config.yaml
loss: "mse"
encoder_inner_norm: false
encoder_layers: 10
warmup_steps: 410
Rows from block 6 of the encoder of a small masked image model, named by matrix and row number. Rows with one number belong to one neuron. Each number is 500 + 25 x the weight over its row's rms, rounded and kept within 0 to 999. All counts start at 0. Numbers have three digits each.
After each neuron's rows are labels from the 100 images, of 14976, where the neuron reaches its highest value: "peak at" is the part of the image that holds the peak. Only what is clearly more common there than usual is listed. The data: regions of photos with short descriptions (Visual Genome). In brackets: how many of the 100, against the usual share in percent.
# fc1: MLP up (encoder.blocks.6.mlp.fc1.weight, 768x192), inputs 96-143
# fc2: MLP down (encoder.blocks.6.mlp.fc2.weight, 192x768, transposed), outputs 96-143

fc1.598:496465485503525456535458503482507460489504528451537542513522487519550451500471489463478470483465515476511541514526531525481473495514489447535470
fc2.598:543510464509506445485497525462516481477493528529472499537498461557450460499518511526490475489525493521503510470481524531467537531472492480510519
peak at: top right (60 vs 14.1); bottom right (32 vs 14.1)

fc1.688:475521512531498473495514486483473520514454507508489457524484522491467540496527474490527491495481505477537510480465490514486520491514500539467439
fc2.688:507486501481491474471471519527491496548490492517502532494495477506488481466479512501479548494507479491436506485494501482506494515502552472485507
peak at: top centre (27 vs 9.4)

fc1.311:541501521461515534484513462464525499521500511476481500490491527517505493513471509484452491520503488518494541505486472510509478474535472468523534
fc2.311:477494429518476483513519553506484483494461456505511528509486530524502487494526501467550506485508478531491432497532500487494521521495505470491483
peak at: bottom right (76 vs 14.1)

fc1.263:467529473516561478474500483514468437521502501505477489504534480504521468504470522494502519527459469500479543513541501536511470499499461477501473
fc2.263:531491491482497532524497527472492501493491519528481492499530499439527517543489465481504510555536459492507545512554545516516499490483533489491506
peak at: top left (40 vs 14.1)

fc1.249:448473538469498509466527480548471516539541490486508485519495530505524513505519516493502499484507502524521498506515530533476505494491469493493523
fc2.249:483515477545492526480495510516488510478474494490465518509464491508501525508533510494508478509529491506526525477550490502485509492472528490542541
peak at: bottom centre (27 vs 9.4)

fc1.22:512458513485472484504481493508477503522507486488488459490520550504489518455513460532491520521501520476482548481484520453458499470490476534551457
fc2.22:513522528542530519495518479482504500477495527544559513505478468511470520516488457525515500512522482507497519467524508537586482495489502445529518
peak at: top left (60 vs 14.1); top right (32 vs 14.1)

fc1.659:543506527476511487520485482495477464547513504518477441498511496494514496491476488501482536486507485547496535517513550503525471524477479521478445
fc2.659:476471508482505492499487475484522485480486520525556489468496506476546509460507470468523508502467523477500499443496463520496501558487495508507523
peak at: top left (35 vs 14.1)

fc1.335:523521528510512546515517511523527506521495480477519482492512484476483487500477453482514501524471509516509478467544453487491483499458468492493507
fc2.335:526475486476451518521537490460422516497534531533503509451493488537486481527514466460491490496511513541520529457526549499515496519508516493517509
peak at: top centre (32 vs 9.4); centre (27 vs 6.2)

fc1.656:492505512471507469482474477501473477523490517473512479506514477506505457522486468505513513505479517471490537511486512521486493500506478518527492
fc2.656:497512515499471472528507510496480536550537523525510495506502522494492490457495495531469489473513445497507526472532518476502518540490509456496513
peak at: bottom left (91 vs 14.1)

fc1.83:480492503470494472488498489483471496453485454475514530532496531465467486539500501496513529534472500471532475481471539479499486471495509509499506
fc2.83:513480499489544522507492506469503495500491501483473504470479475512461495530504488511483511518471498516507498500508488499517491479488493502491475
peak at: bottom left (97 vs 14.1)

fc1.154:478471520441457531508452471526492476514480492493516520487482568533502494515522515466508478503543500516555424494491531491465497471510476511478488
fc2.154:476507496533500477502529546488508501468476517496491480491458508491460526473479454489496513496503484498521494494509524502512473484485510514490487
peak at: top right (35 vs 14.1)

fc1.476:481496520510467519525470487482490472498460505474495497508495504541521471493482528495495481464498520461474478518503469490450503476519525534519482
fc2.476:521447467499443503471507465496464492542507523528501493492464505476474513510529498516467503479476503518509531442519504505508522511515520493478506
peak at: top left (38 vs 14.1)

fc1.516:481499479504483517464521521526505478520484425494484494506498512468520474475507482459513522523504478524525482528525499487493520520464522512527487
fc2.516:543485473492484517517562541514499500482511508548505502483481484523496505481521479491511512485484484528495478474506535474543512516506532505523475
peak at: top left (54 vs 14.1)

fc1.433:501531504473522482502483449503485486505523452512523521537510556458543500508473494465505508522495522469494535516515495505528523533493513476546459
fc2.433:466535480515506511536569505520535545547509496501526514489499548505502525486485519486445552475464506547577505513470494471490429466492514520488495
peak at: top left (37 vs 14.1)

fc1.181:472536513498506532513497484533511533488515501505514539530453484488518482532472485523492479509497461537517499523541482508490488530494503467521510
fc2.181:531449519533526485501514520475484513508494499481499498473509487470485524541496496501458506503519481509487479502517522488530479480497529476523516
peak at: bottom centre (31 vs 9.4)

fc1.707:548473504457457501498508492497491525508510524500469500502493489507550499489514521532548441486534520458460505496503501517483550506518515485544480
fc2.707:524491567493497506555516477470495533469484513486491510486492495502493526514507514514470489497497535495547478422502478463482483477492485475517518
peak at: top right (48 vs 14.1)

fc1.426:500470504438503521502485532522460516537510481488494501500469516493494497480521477483508533542508489492489489513465550490487471499524493521486490
fc2.426:516509508489521543520488489478521526487494507503468474470473482504472506525521477531522516525491469516528506518531494503492497496497478527520460
peak at: middle right (56 vs 9.4)

fc1.333:517487490475524507500470511527488503542492503468530516535496491513505456509489484512491520481479547448473487494499511549477512502489488515513505
fc2.333:496513510469524519488500482467513488542520504517507498507490480494481516484507493522547462536472495514527536522496474467508559490481525486529483
peak at: bottom right (48 vs 14.1)

fc1.655:532526514531473508517551517482514524543530485489525445491518525480501494496544488508476485481522494481485523545498501485500543532475513566502464
fc2.655:558525566522497525492496536522475547485506497518469516464499456495473440489500525531490520476521501521487453492473533495521476482538488476483490
peak at: bottom left (36 vs 14.1)

fc1.578:515502533482462533495525502482478553547477479502509450467497522490495526537530479486499492543476544502466532478496497521453484465518473521557526
fc2.578:450515502489487471511481489540527491521513488475514543467475461502501525520519475549471511495507481508497441470489482492501549493500514461523515
peak at: bottom centre (31 vs 9.4)