{
  "model": "masked image model",
  "dataset": "regions of photos with short descriptions (Visual Genome)",
  "train_examples": 203450,
  "image_size": 32,
  "crop_scale_min": 1,
  "horizontal_flip": true,
  "method": "mae",
  "mask_ratio": 0.6,
  "loss": "mse",
  "encoder_arch": "vit",
  "encoder_norm": "layernorm",
  "encoder_norm_position": "pre",
  "encoder_activation": "squared_relu",
  "encoder_mlp_ratio": 4,
  "encoder_head_dim": 32,
  "encoder_fused_qkv": true,
  "encoder_bias": "all",
  "encoder_qk_norm": true,
  "encoder_parallel_block": false,
  "encoder_inner_norm": false,
  "encoder_patch_size": [4, 4],
  "encoder_layers": 10,
  "encoder_width": 192,
  "encoder_positions": "sincos",
  "decoder_width": 192,
  "norm_pix_loss": false,
  "decoder_layers": 2,
  "init": "trunc_normal_002",
  "residual_init": "none",
  "optimizer": "adamw",
  "lr": 0.00076,
  "beta1": 0.9,
  "beta2": 0.99,
  "eps": 1e-08,
  "grad_clip": 5.0,
  "steps": 8200,
  "batch_size": 64,
  "epochs": 2.6,
  "lr_schedule": "cosine",
  "final_lr_fraction": 0.01,
  "warmup_steps": 410,
  "weight_decay": 0.3
}
Rows from block 4 of the encoder of a small masked image model, named by matrix and row number. Rows with one number belong to one neuron. Each number is 500 + 25 x the weight over its row's rms, rounded and kept within 0 to 999. All counts start at 0. Numbers have three digits each.
Before each neuron's rows are labels from the 100 images, of 14976, where the neuron reaches its highest value: "strongest on" is what is common among them. Only what is clearly more common there than usual is listed. The data: regions of photos with short descriptions (Visual Genome).
# fc1: MLP up (encoder.blocks.4.mlp.fc1.weight, 768x192), inputs 96-191
# fc2: MLP down (encoder.blocks.4.mlp.fc2.weight, 192x768, transposed), outputs 96-191

strongest on: text has "white"
fc1.231:516505507511514501449469495524523484530508508507496444556551520498476484505517484511478557525455507434520552476518510487546498484470495525447439481500496498464508520530504448515494521477444548520500472500473482471493500539472549499483510531541518492485488512473482501474483460467491519534
fc2.231:485494449489462499463534526503480539492464468535468460473517502486468510471514500483526515477475462528491492491510539484545512504492502493447479499518503500504488487477531524544490529518521518500500479515525480511486491488501507539480520526515479511506485523487504489479563493519500496503

strongest on: text has "blue"
fc1.483:498527545515522533498514497491499512507495486492478488542467506486467489556503513489503500505513497495448541502525486539511478515481481448523532464465486491508518496537506490503505512469475491493513475462487492508506478527516474451474495454456537470494436521444466520506515511495507476475
fc2.483:487463497498475541516526507506515511506490511540506482467510479508523487506526425490476509514502485533542519474527506515482507486498509512471509524477452441476493492504481442484497489488505495515505499490516482501477541526505474518506505489541451499500534450476558521479514526488498544508

strongest on: text has "blue"
fc1.17:513533507540499500525537461502476476518510478484472468514510486489516518512499474508498494498524482513499512533525515458525521559470546504546504496471470516533502479518519527518472510466470471500528510545546508491478494519510471493502484498490524447482477522471482494498525472520506482474
fc2.17:518478509501510529497458492502485500489524513511523519510474495490475442510521488518476513500515511520537502432502499526514459465501504488438510499478459489460556492555486474468508524472524516534483502483462536483513518492462524540511535489519470485516492482483534495475495536487457502514

strongest on: text has "yellow"
fc1.612:480506523500524537482509438488528524504537548541540493494475475535465524520483470517477495434464487526491485489497478522486486447518462493504507473461466471508459539528482503473527488495518490493489449461460541476522512482504472493514507523483489464492520536505525527483470481539498500496
fc2.612:503485474551516521520493514491489479498471481488496533492470478473494484486521477463492503504500498522482495456518503470506511519448546507475469504495511530480538495506516503531484500508496513492511551493497508506480490506542549512504455452516536461484475461499492498527482521490518531534

strongest on: text has "blue"
fc1.583:462518533506497502515507449516495514536492487482526523516509479500512474518464526498525477518489521473480502514512491470508484482486498471490526495492480483508489509503486456504465486501433538516536521479471549497504491548483541472493465450512513493468483522490497502522540571501472518524
fc2.583:503479545528490542512516550487506504512531506480474525524458526487502494493505490531487476443517479521501508507514515454519498521476497472494493493533533431478475505533506515486486499488430481536502480510533475523498501524520522551491493512542468462503501428471504513528511447481509446512

strongest on: text has "red"
fc1.496:539527523476529475512499499459461521525479544491508513492493510507499541493493478497555474484510512491484477502482521497524554487530469506524491461503487514505515509464482511445473503513493521512479513460513462482480546472480510480465517465504497490457485524509498464523528477478502520474
fc2.496:503484489483445468509548524478502521514503499493510475456485506510509512480546465523464468450541499545517508467501517505478526550514516498471496542465491487511510534502518502490494514451534457522494527545487495484493526507459489498517493503511464485480523526478532484489474496498502499480

strongest on: text has "white"
fc1.474:508494504513513542549459501507487474520472474487492460548531488526517504506526513511499507474512532456493496495514485479506518481499496514487462481470490493500484523486529504516512489498442542491501479505483526507461474514487520499482503504507557464484504480482474500499484467455474506499
fc2.474:469465494474474492552484529461450538481468535489496517467467515465517482506505519494522429482492501501503496502531494433487526494451556434471490515498506523519500542554497488502481492529476507516506527524532522507513476539498541517474478538512508510498542542499513510543518507511517474492

strongest on: text has "red"
fc1.273:477495535518541480522499509470524523502496463478534494499486523495500510527458469479544513497494490483465502503509491489537544466536520518494505488468516533483518530471486496508503488527498494507478499471531536458532501512495550458513513498523489483442462452529471468503520488508473526468
fc2.273:524489494461450485495484466479546568516492541511513485484528506501539521478516523479510493491500522481518502483491525492474530480544479497521483508492516462489477515520465447447504486474497504516532474493497470466504482530501545498515517506517456518465521468464523515470485514508485531495

strongest on: text has "blue"
fc1.102:475531531481501519468488475518447502537498491509500591522521544497521473530491486502511508479530506484494497552546516523462515496505497479507504514527488473506538483489482500483449550472493470482516555459502455477461517510478477504508498479516477462517466496544475509500485527471548481511
fc2.102:534507546505487514487549518454482518511530494522467483494477542480508504496489507447503494480507515497498513517524498500503518488491473509494514511491549495490477468505507481482491510527499509497501490481496478499490483480522489523467507562464494495497477500473511539467505491551523517517

strongest on: text has "blue"
fc1.72:470517534532516505514485467502520497510470454456468476510488538487527518488513480494500471520509497497501501531499514506444495517509469533499501449467483481540527484464496486489476481499463464499520516468523486535495514506542483468473496494485497476480458527505489515485478546501510536562
fc2.72:513470499468469529484513508487477497508532481518474483473526528548483483485551482483495548486500474489424560508518502484466477520513510510548466553494499512495525492492498536495473517459485466524465526481510475532492511522519505496464535512542516508533494462450473522493493516484515512502