A small masked image model, trained from scratch.
Model: 5.4M parameters, encoder activation squared_relu, encoder layers 10, encoder width 192.
Rows from block 4 of the encoder of a small masked image model, named by matrix and row number. Rows with one number belong to one neuron. Each number is 500 + 25 x the weight over its row's rms, rounded and kept within 0 to 999. All counts start at 0. Numbers have three digits each.
After each neuron's rows are labels from the 100 images, of 14976, where the neuron reaches its highest value: "patch colour" is the nearest of a few named colours to the mean colour under the peak; "responds to" is what is common among them. Only what is clearly more common there than usual is listed. The data: regions of photos with short descriptions (Visual Genome).
# fc1: MLP up (encoder.blocks.4.mlp.fc1.weight, 768x192), inputs 0-95
# fc2: MLP down (encoder.blocks.4.mlp.fc2.weight, 192x768, transposed), outputs 0-95

fc1.474:554539537529537504483480499523477534451493532492448505470551517517468516497522507506509500475480525497497539492496509524554537495548501517491529494527516541511487502525456510502530514460510477545527484531478540482505477485460501435544502494500479489502490488421498443511512502485511487546
fc2.474:498488490503481521496457541519529501502487505445496488501494509497551482479506493539506482471528499499521529499534481510502482478486446545526465527483473490486507469497512465527509533540490508485485503523460551541494516479495477522488508486505496510530478505500504487524459516509505475539
patch colour: white
responds to: text has "white"

fc1.612:499506527497516539517538539505541516525575512576480506501524540488485558514484531488515509484488514508486480485481497493496498491512533521511496496486498479512524481457487468513524476471532547486481488483505523485497506505486479477464460478461534514492482480512506491496507463503513527473
fc2.612:489538518544548519542496527494511554532496469419531473516473559478486499483488520495503463513464492502533504486525509503482503489452458503509473477471429466496454488553489509488451477525520488487508525557491530538509499499494510516518528460519488511502476470511511509499521485491522483516
patch colour: yellow
responds to: text has "yellow"

fc1.273:483546495497496488478484507445473512453487523491502467478485528497517561513480505473534492502470461547524545537508511481533513492511478522502486503518551506524501534552515478457490535476500471486504539495460523510496522517483491503538462495418520502496487468504516473489489498463471512495
fc2.273:494465488510501503446467500510539489462461473543486469517488482476511453479475490502535514530514501445442543493481515478484522521506539504538516517518487537501527505495509486480520561491478504495514499510539477476505489522520504477459489525514455512501462488515523516506504497538435473466
patch colour: red
responds to: text has "red"

fc1.72:549501481490546497541474483550523532516497510481503512518455588509487505505517521510509503485485504494478476544525547532526542503489471495459525501544513474498492512537470510493483448522524480489489515495522520508515518548493456495506505517465479515461521507461504505508473473484456475527
fc2.72:479484513491508479466518460510470478508525454449495535474471491514494516505504550472503476508498478491503483492497463453509502508506489481526477420458487467515481531530524494472479453514495488510498554459521520467499503496528518517509527508486479519529480499520479473517486479525498542503
patch colour: blue
responds to: text has "blue"

fc1.231:483487498506451496481484488515503498530493498515505499482529546524503517506500524499508505492529445485484460523470543494521468542493515507475548512503454492503475487496490524493544467499519533508510482486482497525523487483496528448515540478492530528492476485509490485499477500510518496497
fc2.231:468496486495500434518498498443504479472493489439460490528546505468534495453504530454496472551506464537522504529479482456495465493455486533497476496502487484560516488519521553498522485544467531497493526515516492510509492501510526523533472451531561478482509495524480510537491495512501510500
patch colour: grey
responds to: text has "white"

fc1.496:487545490507522488520502538447490506486527516488500504529469551523543510499500464534528525536468476483541518552543496496533484487453497511520504508518496506507512538531530480456468492464493453492539507471537522505444491542481541518466487459490499493481487457490477521505496478459531504507
fc2.496:485532487522507486455517445513493462441494481462508465517487476481514491463478449500522500474503481484480539504504500447458517478482517488537482493493499531552575543510552485498493552514497523523529511545485506500517507496502527495526512475514496528489475471536485519524505498527516467503
patch colour: red
responds to: text has "red"

fc1.483:514497533555515514471495469532537531494463519479472500478509512489513471534538494499498509487536567493471489501461506487539482540525526504503531486482524510501507520512496490514525506499491511503466468443480507516518496498487477469536509496498456463468538481464500494477464438521458468531
fc2.483:499493516464529490516492488496487483467494451471510492511488493503465534498470523498537515475486459482463518490459467486457501510543484499505497472477478526520490461496481504455491510552503526518509468563504509467534526512491534539498523540533488541480479480529497530489529457546467469536
patch colour: cyan
responds to: text has "blue"

fc1.102:493493503488498521530505523502507536447514514502512500499497522509489522494484503510496508527486483547504497489515480542539501500508514498481466527469498511444515532542448497498505488515505507492545523484523515511535495506523460436508525489468515503479473490459442505471477466504469459502
fc2.102:479497540516504476525534557486510549487528518470473492482501569526442510489500495445445499469486509564482517518498493485474484464488478477488510435495515445519493546515480516483494485502448550506475488504509509554541490497485487509503520486502499502567523538443491482468527489488526514509
patch colour: blue
responds to: text has "blue"

fc1.583:540530519524531480498481501528515566551496514495486508488490546526525559526543480507511537458546501487480523504480514510558518482516522482507531487487516511483508495485459482499520504473486494472512458497473493531464493520461466511479470510481469522485467490481489477457502453492446509516
fc2.583:552505515506488504485500501497460519511511440521489528490492518521495492512473504529506482505503495540499508493520507493509461530527475518493523484460501547503532469523499538513487539511462516514539514515480509504546534465492547517536526490525493497526495496489516513479462454508523475458
patch colour: cyan; white
responds to: text has "blue"

fc1.17:493512523520539475484477512512505510505444509465531452503508510521505479514536448497496451507456551500513500486527526483533512505511489515546545466504498506495501527492465505487531503523492472517499448497477484536526511507497515466555517493531485430490528495482521458444513458537523459518
fc2.17:497526493507503545490534489510534531478532480512495495494503501463496491488466531504489521457540458485470476508447467517473474546530515493455475477468461511528497506481513501492484505493507566487509545545503520522557519508488496521500499499500500563480477494515500550513486480484515476472
patch colour: blue
responds to: text has "blue"