config.toml
train_examples = 203450
horizontal_flip = true
encoder_head_dim = 32
encoder_fused_qkv = true
encoder_parallel_block = false
encoder_patch_size = [4, 4]
encoder_layers = 10
encoder_positions = "sincos"
decoder_width = 192
norm_pix_loss = false
eps = 1e-08
max_grad_norm = 5.0
batch_size = 64
epochs = 2.6
Rows from block 6 of the encoder of a small masked image model, named by matrix and row number. Rows with one number belong to one neuron. Each number is 128 + 32 x the weight over its row's rms, rounded and kept within 0 to 255. All counts start at 0. Numbers have three digits each.
Before each neuron's rows are labels from the 100 images, of 14976, where the neuron reaches its highest value: "colour at peak" is the nearest of a few named colours to the mean colour under the peak. Only what is clearly more common there than usual is listed. The data: regions of photos with short descriptions (Visual Genome). In brackets: how many of the 100, against the usual share in percent.
# fc1: MLP up (encoder.blocks.6.mlp.fc1.weight, 768x192), inputs 144-191
# fc2: MLP down (encoder.blocks.6.mlp.fc2.weight, 192x768, transposed), outputs 144-191

colour at peak: black (34 vs 11.9)
fc1.655:126109104122165133149104119183143124088119116057124115133210201120125118144103140082171105095184125043073117114154103138156103161113172137160107
fc2.655:066098055121096152090136166136099105141092165105112087131105161125149092131129089157144148170110176097173169124088050146116123135143111092086124

colour at peak: pink (40 vs 9.4)
fc1.291:187168153145129158129104156127095086088157078103083100144134122127144100102133163117090088109131061140058103085150098141122107148115144105112103
fc2.291:103109134137130056147142158110107119123176123165168117142098101087149143115226150103091133105151172160093145150093138167101067163109094135090153

colour at peak: grey (61 vs 35.5)
fc1.209:173134134134140124140148111193112115119094051061144091123110174143196199137161147074119065068151130159072082105126115083159096143184209079104140
fc2.209:130106103137097155160163124122091084132100158091166152125100156158121130139145077152168148137040141084078070173072175174135092082159104164126184

colour at peak: pink (40 vs 9.4)
fc1.714:149088118133134135177094151179120121189090113051191148187142182216183150118180139151130109139096146188110071134149091120158127101159172138113159
fc2.714:121112137105119129085130180132131086134114163128162125147132158105073087118136124135160156116125172073037094201094138156132089125059091176119142

colour at peak: pink (44 vs 9.4)
fc1.225:137122102135123087139172104101179153137094143064141096117090135094140150132093083120101156129186045071130117134144096110136126130174184161126099
fc2.225:171116167151108097140109184162080108131150149170145164113096074120075116184152143076127133118131186152116118178110139180122118144106092097146067

colour at peak: grey (64 vs 35.5)
fc1.424:088118130104196141125099115198149131100098080128171093116088140177175121099119147171105104126084088097136120105126073125153220182139115165121113
fc2.424:132143153179116117097155142133104114159124172159093162106124115064071099138095129122146144128153128098139198161177166105139055129175148057113154

colour at peak: grey (66 vs 35.5); pink (27 vs 9.4)
fc1.148:140129114136066164159157120126180146099111097222116080149171182133082160161118103203127108136089193168114106159130105082144119090118095115130168
fc2.148:138105129109099174155180092085106090166130124097189141143149139124119169131174161101180127118102140119102047130161113168147095095164130133112113

colour at peak: red (34 vs 0.8)
fc1.118:114110117150138119144189110116111135101115122091127113194049076062101124110139152151085072119156140067135123135101120097148140073188111176168141
fc2.118:161113123102124093155142124112080128129069118100185125121085125112129133136104108159120132169173226120215120193065088132162108138111110124169118

colour at peak: white (60 vs 5.3); pink (28 vs 9.4)
fc1.166:116082109090133140105119157104074038147160137144085110128111134155146114120125126170120129142088150137097090069173119097145173168143130114109095
fc2.166:156170101126113148108169102102177144165123149195192091179132138104116121087150149160145131104154153157089121174112132163123166111091159152108147

colour at peak: grey (64 vs 35.5)
fc1.312:113134081162146125158132172059086111200200127130055123117138104081064114076101152117163101139134161170134102128144150125115102136104116085143119
fc2.312:110133220162094142138159135125135075120200178157108144184171145161101119130135127156170183103092106093085100123088148134093118121079150161108130

colour at peak: grey (62 vs 35.5)
fc1.704:088110146148102112152081088115170140082157146156130098110161097164115067168139199118154120104164106125117118074084129083106109200095070084125119
fc2.704:133100088156126098138103097115114145165139100196157216117142103112157149128154082118120084156124165113150151153140174152144059097149114088132126

colour at peak: blue (26 vs 0.7)
fc1.59:158153166117143128067110156119156097161128086152181136063086100209160096075124133112069154115110081144113106155160097147113172205079125111107102
fc2.59:113112097115140105147182120132160069088156098127158175080155178103075078139174112179149077088124125088058127138125109139081071163103176105159140

colour at peak: black (95 vs 11.9)
fc1.754:113113151112146123171099090171173094138098071128156108145150163076130124097149164121130132083163105138093110097163116102090201134124159189141102
fc2.754:152141123116154139119089091162123123159060101117207075182142162132132152072126118157177114168108145148124129168169109161169134107126094158051080

colour at peak: orange (26 vs 1.5)
fc1.247:100108096152108125064088206155135098099151118138071096131125165142183062091119125164127109107088097188120100044134109112133181102142101143129081
fc2.247:081078120094212112189139092108118126144139128118190091168102176143119163134139120099098155147109081089118118180112104155123165154111142161135103

colour at peak: blue (32 vs 0.7)
fc1.171:167132184107109089098120115140083100116145056117145153135136105152148091158124098105133127073147120141113142044108102117124177097113135090124110
fc2.171:097101106129086059073049124090141136116153147146125090041106094133144129182146109178133115128142136180132143112102114133146124196173101071129115

colour at peak: grey (76 vs 35.5)
fc1.548:139147163148080152116076066170083069146119113064151140136058135104154142164119180060142125138114099113135094129100109127152125096132135134087079
fc2.548:126121127108086213114209130100175146113091162146144066151128127159137150135149124161165144149128197118060074144092110156135151149120098102119154

colour at peak: white (60 vs 5.3); pink (30 vs 9.4)
fc1.656:183147136160190152146143094121084136142129147102118110141133151100132186145081054150117144133189111137109094139224108153132176154171167130180171
fc2.656:161158109077134120155139074135083102155120122116157112173125166106089148121167093112126129150135184096095157189063110130174064121142094152154153

colour at peak: grey (72 vs 35.5)
fc1.84:115128142137167139101125080173104126106144150073168143135106098147151125132089178091117147122099056076116116073106126056151152134138166178139167
fc2.84:146103116142103102167179171112206167127115111114138095108107123130092199110158107161148093148137140181095099124148073085190084145112103076137135

colour at peak: pink (26 vs 9.4)
fc1.761:094051090138157131160098108191124135138114153104112079179147158124157125121098147104128076132112104138110126149147164057130172087137120115148124
fc2.761:120130137127092207122144129045202126113116153121124130131113095181107123131160124109134138151135152106133127123032124149126084182146086118137194

colour at peak: grey (65 vs 35.5)
fc1.673:136142161086156061198141130102174156111143116170120149123093113145100122092187187153063157131145137145129144103070116082126157135099152127167121
fc2.673:155110148042115133161150130050104142157140067135190143166089176133112139130156089148101147158165159098111117171099086158117119112081124137118119

colour at peak: grey (61 vs 35.5)
fc1.707:118180174113122110114081116162029090085126026120127090142157160123143152150124110158155087116098075128105102122201080129145181176123145108116072
fc2.707:140178131104065087173175076066102124134147158091209140163118112102075140142125077107158155158159114095096107135158104145115073078174201076134098

colour at peak: orange (51 vs 1.5); yellow (47 vs 0.5)
fc1.229:132114127096112113132116114106152192094127126149136034149139127125162157086140151180141138169187144162116112117109127121153153169082103151122092
fc2.229:131117107081148150101158120108101067126099086143152077120166121152129108126136120184188087104135125131028077116163092163096146119157133096095078

colour at peak: pink (37 vs 9.4)
fc1.93:100080111154153178136123115203098103089104142107168135158077159119123113133097099134118108106087139151120094129117137149144162128219154123199126
fc2.93:102134119093065133087086098066113096158173159139149103135157145103124104137169104141177141136203159166139133156097115130143120113078100134163178

colour at peak: grey (63 vs 35.5)
fc1.653:152098086149112118107110090183158122081163089084166137178208165183144138050131179122179115135107092131121107126130106142160136057190161070108106
fc2.653:115093103118158094169110140140152114167107122127203136100160194154135097077150136133140155137065182094129136152161120152128092108061106167109146

colour at peak: orange (53 vs 1.5); red (25 vs 0.8)
fc1.740:123128113094099072096083104073118135156129122135113090145114120140167172097147059136101196138135103125067076073122113142106131122195156112155104
fc2.740:204151102098121153125154094132115105172065130080171132138161143171106128142158087104160077171101147099116129162089088120149124058152145106137152

colour at peak: black (40 vs 11.9)
fc1.630:157144126108127117158185150089188110124143106142115156136172160139065089145135087135148137040176164143050105165116172170084108186140145146179123
fc2.630:156100124084130162179117118062116101081142106132156146124074173152106136157179093151116079177142125157078103114080101159166105120141087118170118

colour at peak: brown (63 vs 32.7)
fc1.144:163099120152141110182124062183149122079083071106138154123130161123111101128127096106121093025178114083096108119175116130127155148132180103129086
fc2.144:148180138132141182109108094102191135151125144070155129145108141169109114155158096145132141118082109136133177157090104191118100127084107152158177

colour at peak: pink (47 vs 9.4)
fc1.435:110075085164080179103073117156169114168049143096107137121132096183137125102146092195133134143068139187139112089157133096155108165180104038118169
fc2.435:157161131139123110107175069119092157135161149174140106182177149103083180185076094112128106182132150091174130186120100172155087102108167111152071

colour at peak: grey (77 vs 35.5)
fc1.412:114129109081142071161144139082161134163128117141151100150118123109118148117166133173088170143187104089116126123093103094124141122075112173170197
fc2.412:151135081123129114134132074117096131157069114167211114120179099146097132110119095163123124186170205125133149140155113145146136140056089086127127

colour at peak: yellow (27 vs 0.5); orange (27 vs 1.5)
fc1.157:137100095102117104073133165131146114125095049140156096081081058148205143101161093169095105120184169138139114131162110125119163096159082111161116
fc2.157:140163113152124158095153170126190132098173134140102098154132122164138143115126109138156109078138124169055112108132115145140166154078136096121096

colour at peak: white (64 vs 5.3)
fc1.40:149117129127105170124109160133130169139121071117131156134087113098166166201163083146089113130105138131077119112134098116133138133130128159154104
fc2.40:144143184137156184115204176163124181123135173079130117167063144163128101106180113120148137135137091145072114119138094121106105165141117141099187

colour at peak: grey (70 vs 35.5)
fc1.530:125147150095106107141161067143147129130135107142138095116172104097104147110134223137142092152100156159136117102131066111133160086140175074125085
fc2.530:140135114099190175184167156059154128138124127100138134146058126155157127154174065104090169159087076079121187180113117177125133108101121176167136

colour at peak: pink (37 vs 9.4)
fc1.187:098147145125095143077098094171090125151135175111123071180094120113139153185086165062159119147086113110118118136123086105135126146116138122147142
fc2.187:126106148065160114164166117080158125132100119123151060087097174094126156160152087122164107190138148130054120135165088163123108121120145103094133

colour at peak: grey (74 vs 35.5)
fc1.163:155142148170134155061135149208083093146092156095111109134142107131162105147058151087155095126079082118130126124122101111128119119146159126097117
fc2.163:164153121086137096162138132048116125114150098182152118109129200158144111100176104176118171115162183119115110157095115167135147123093135131168118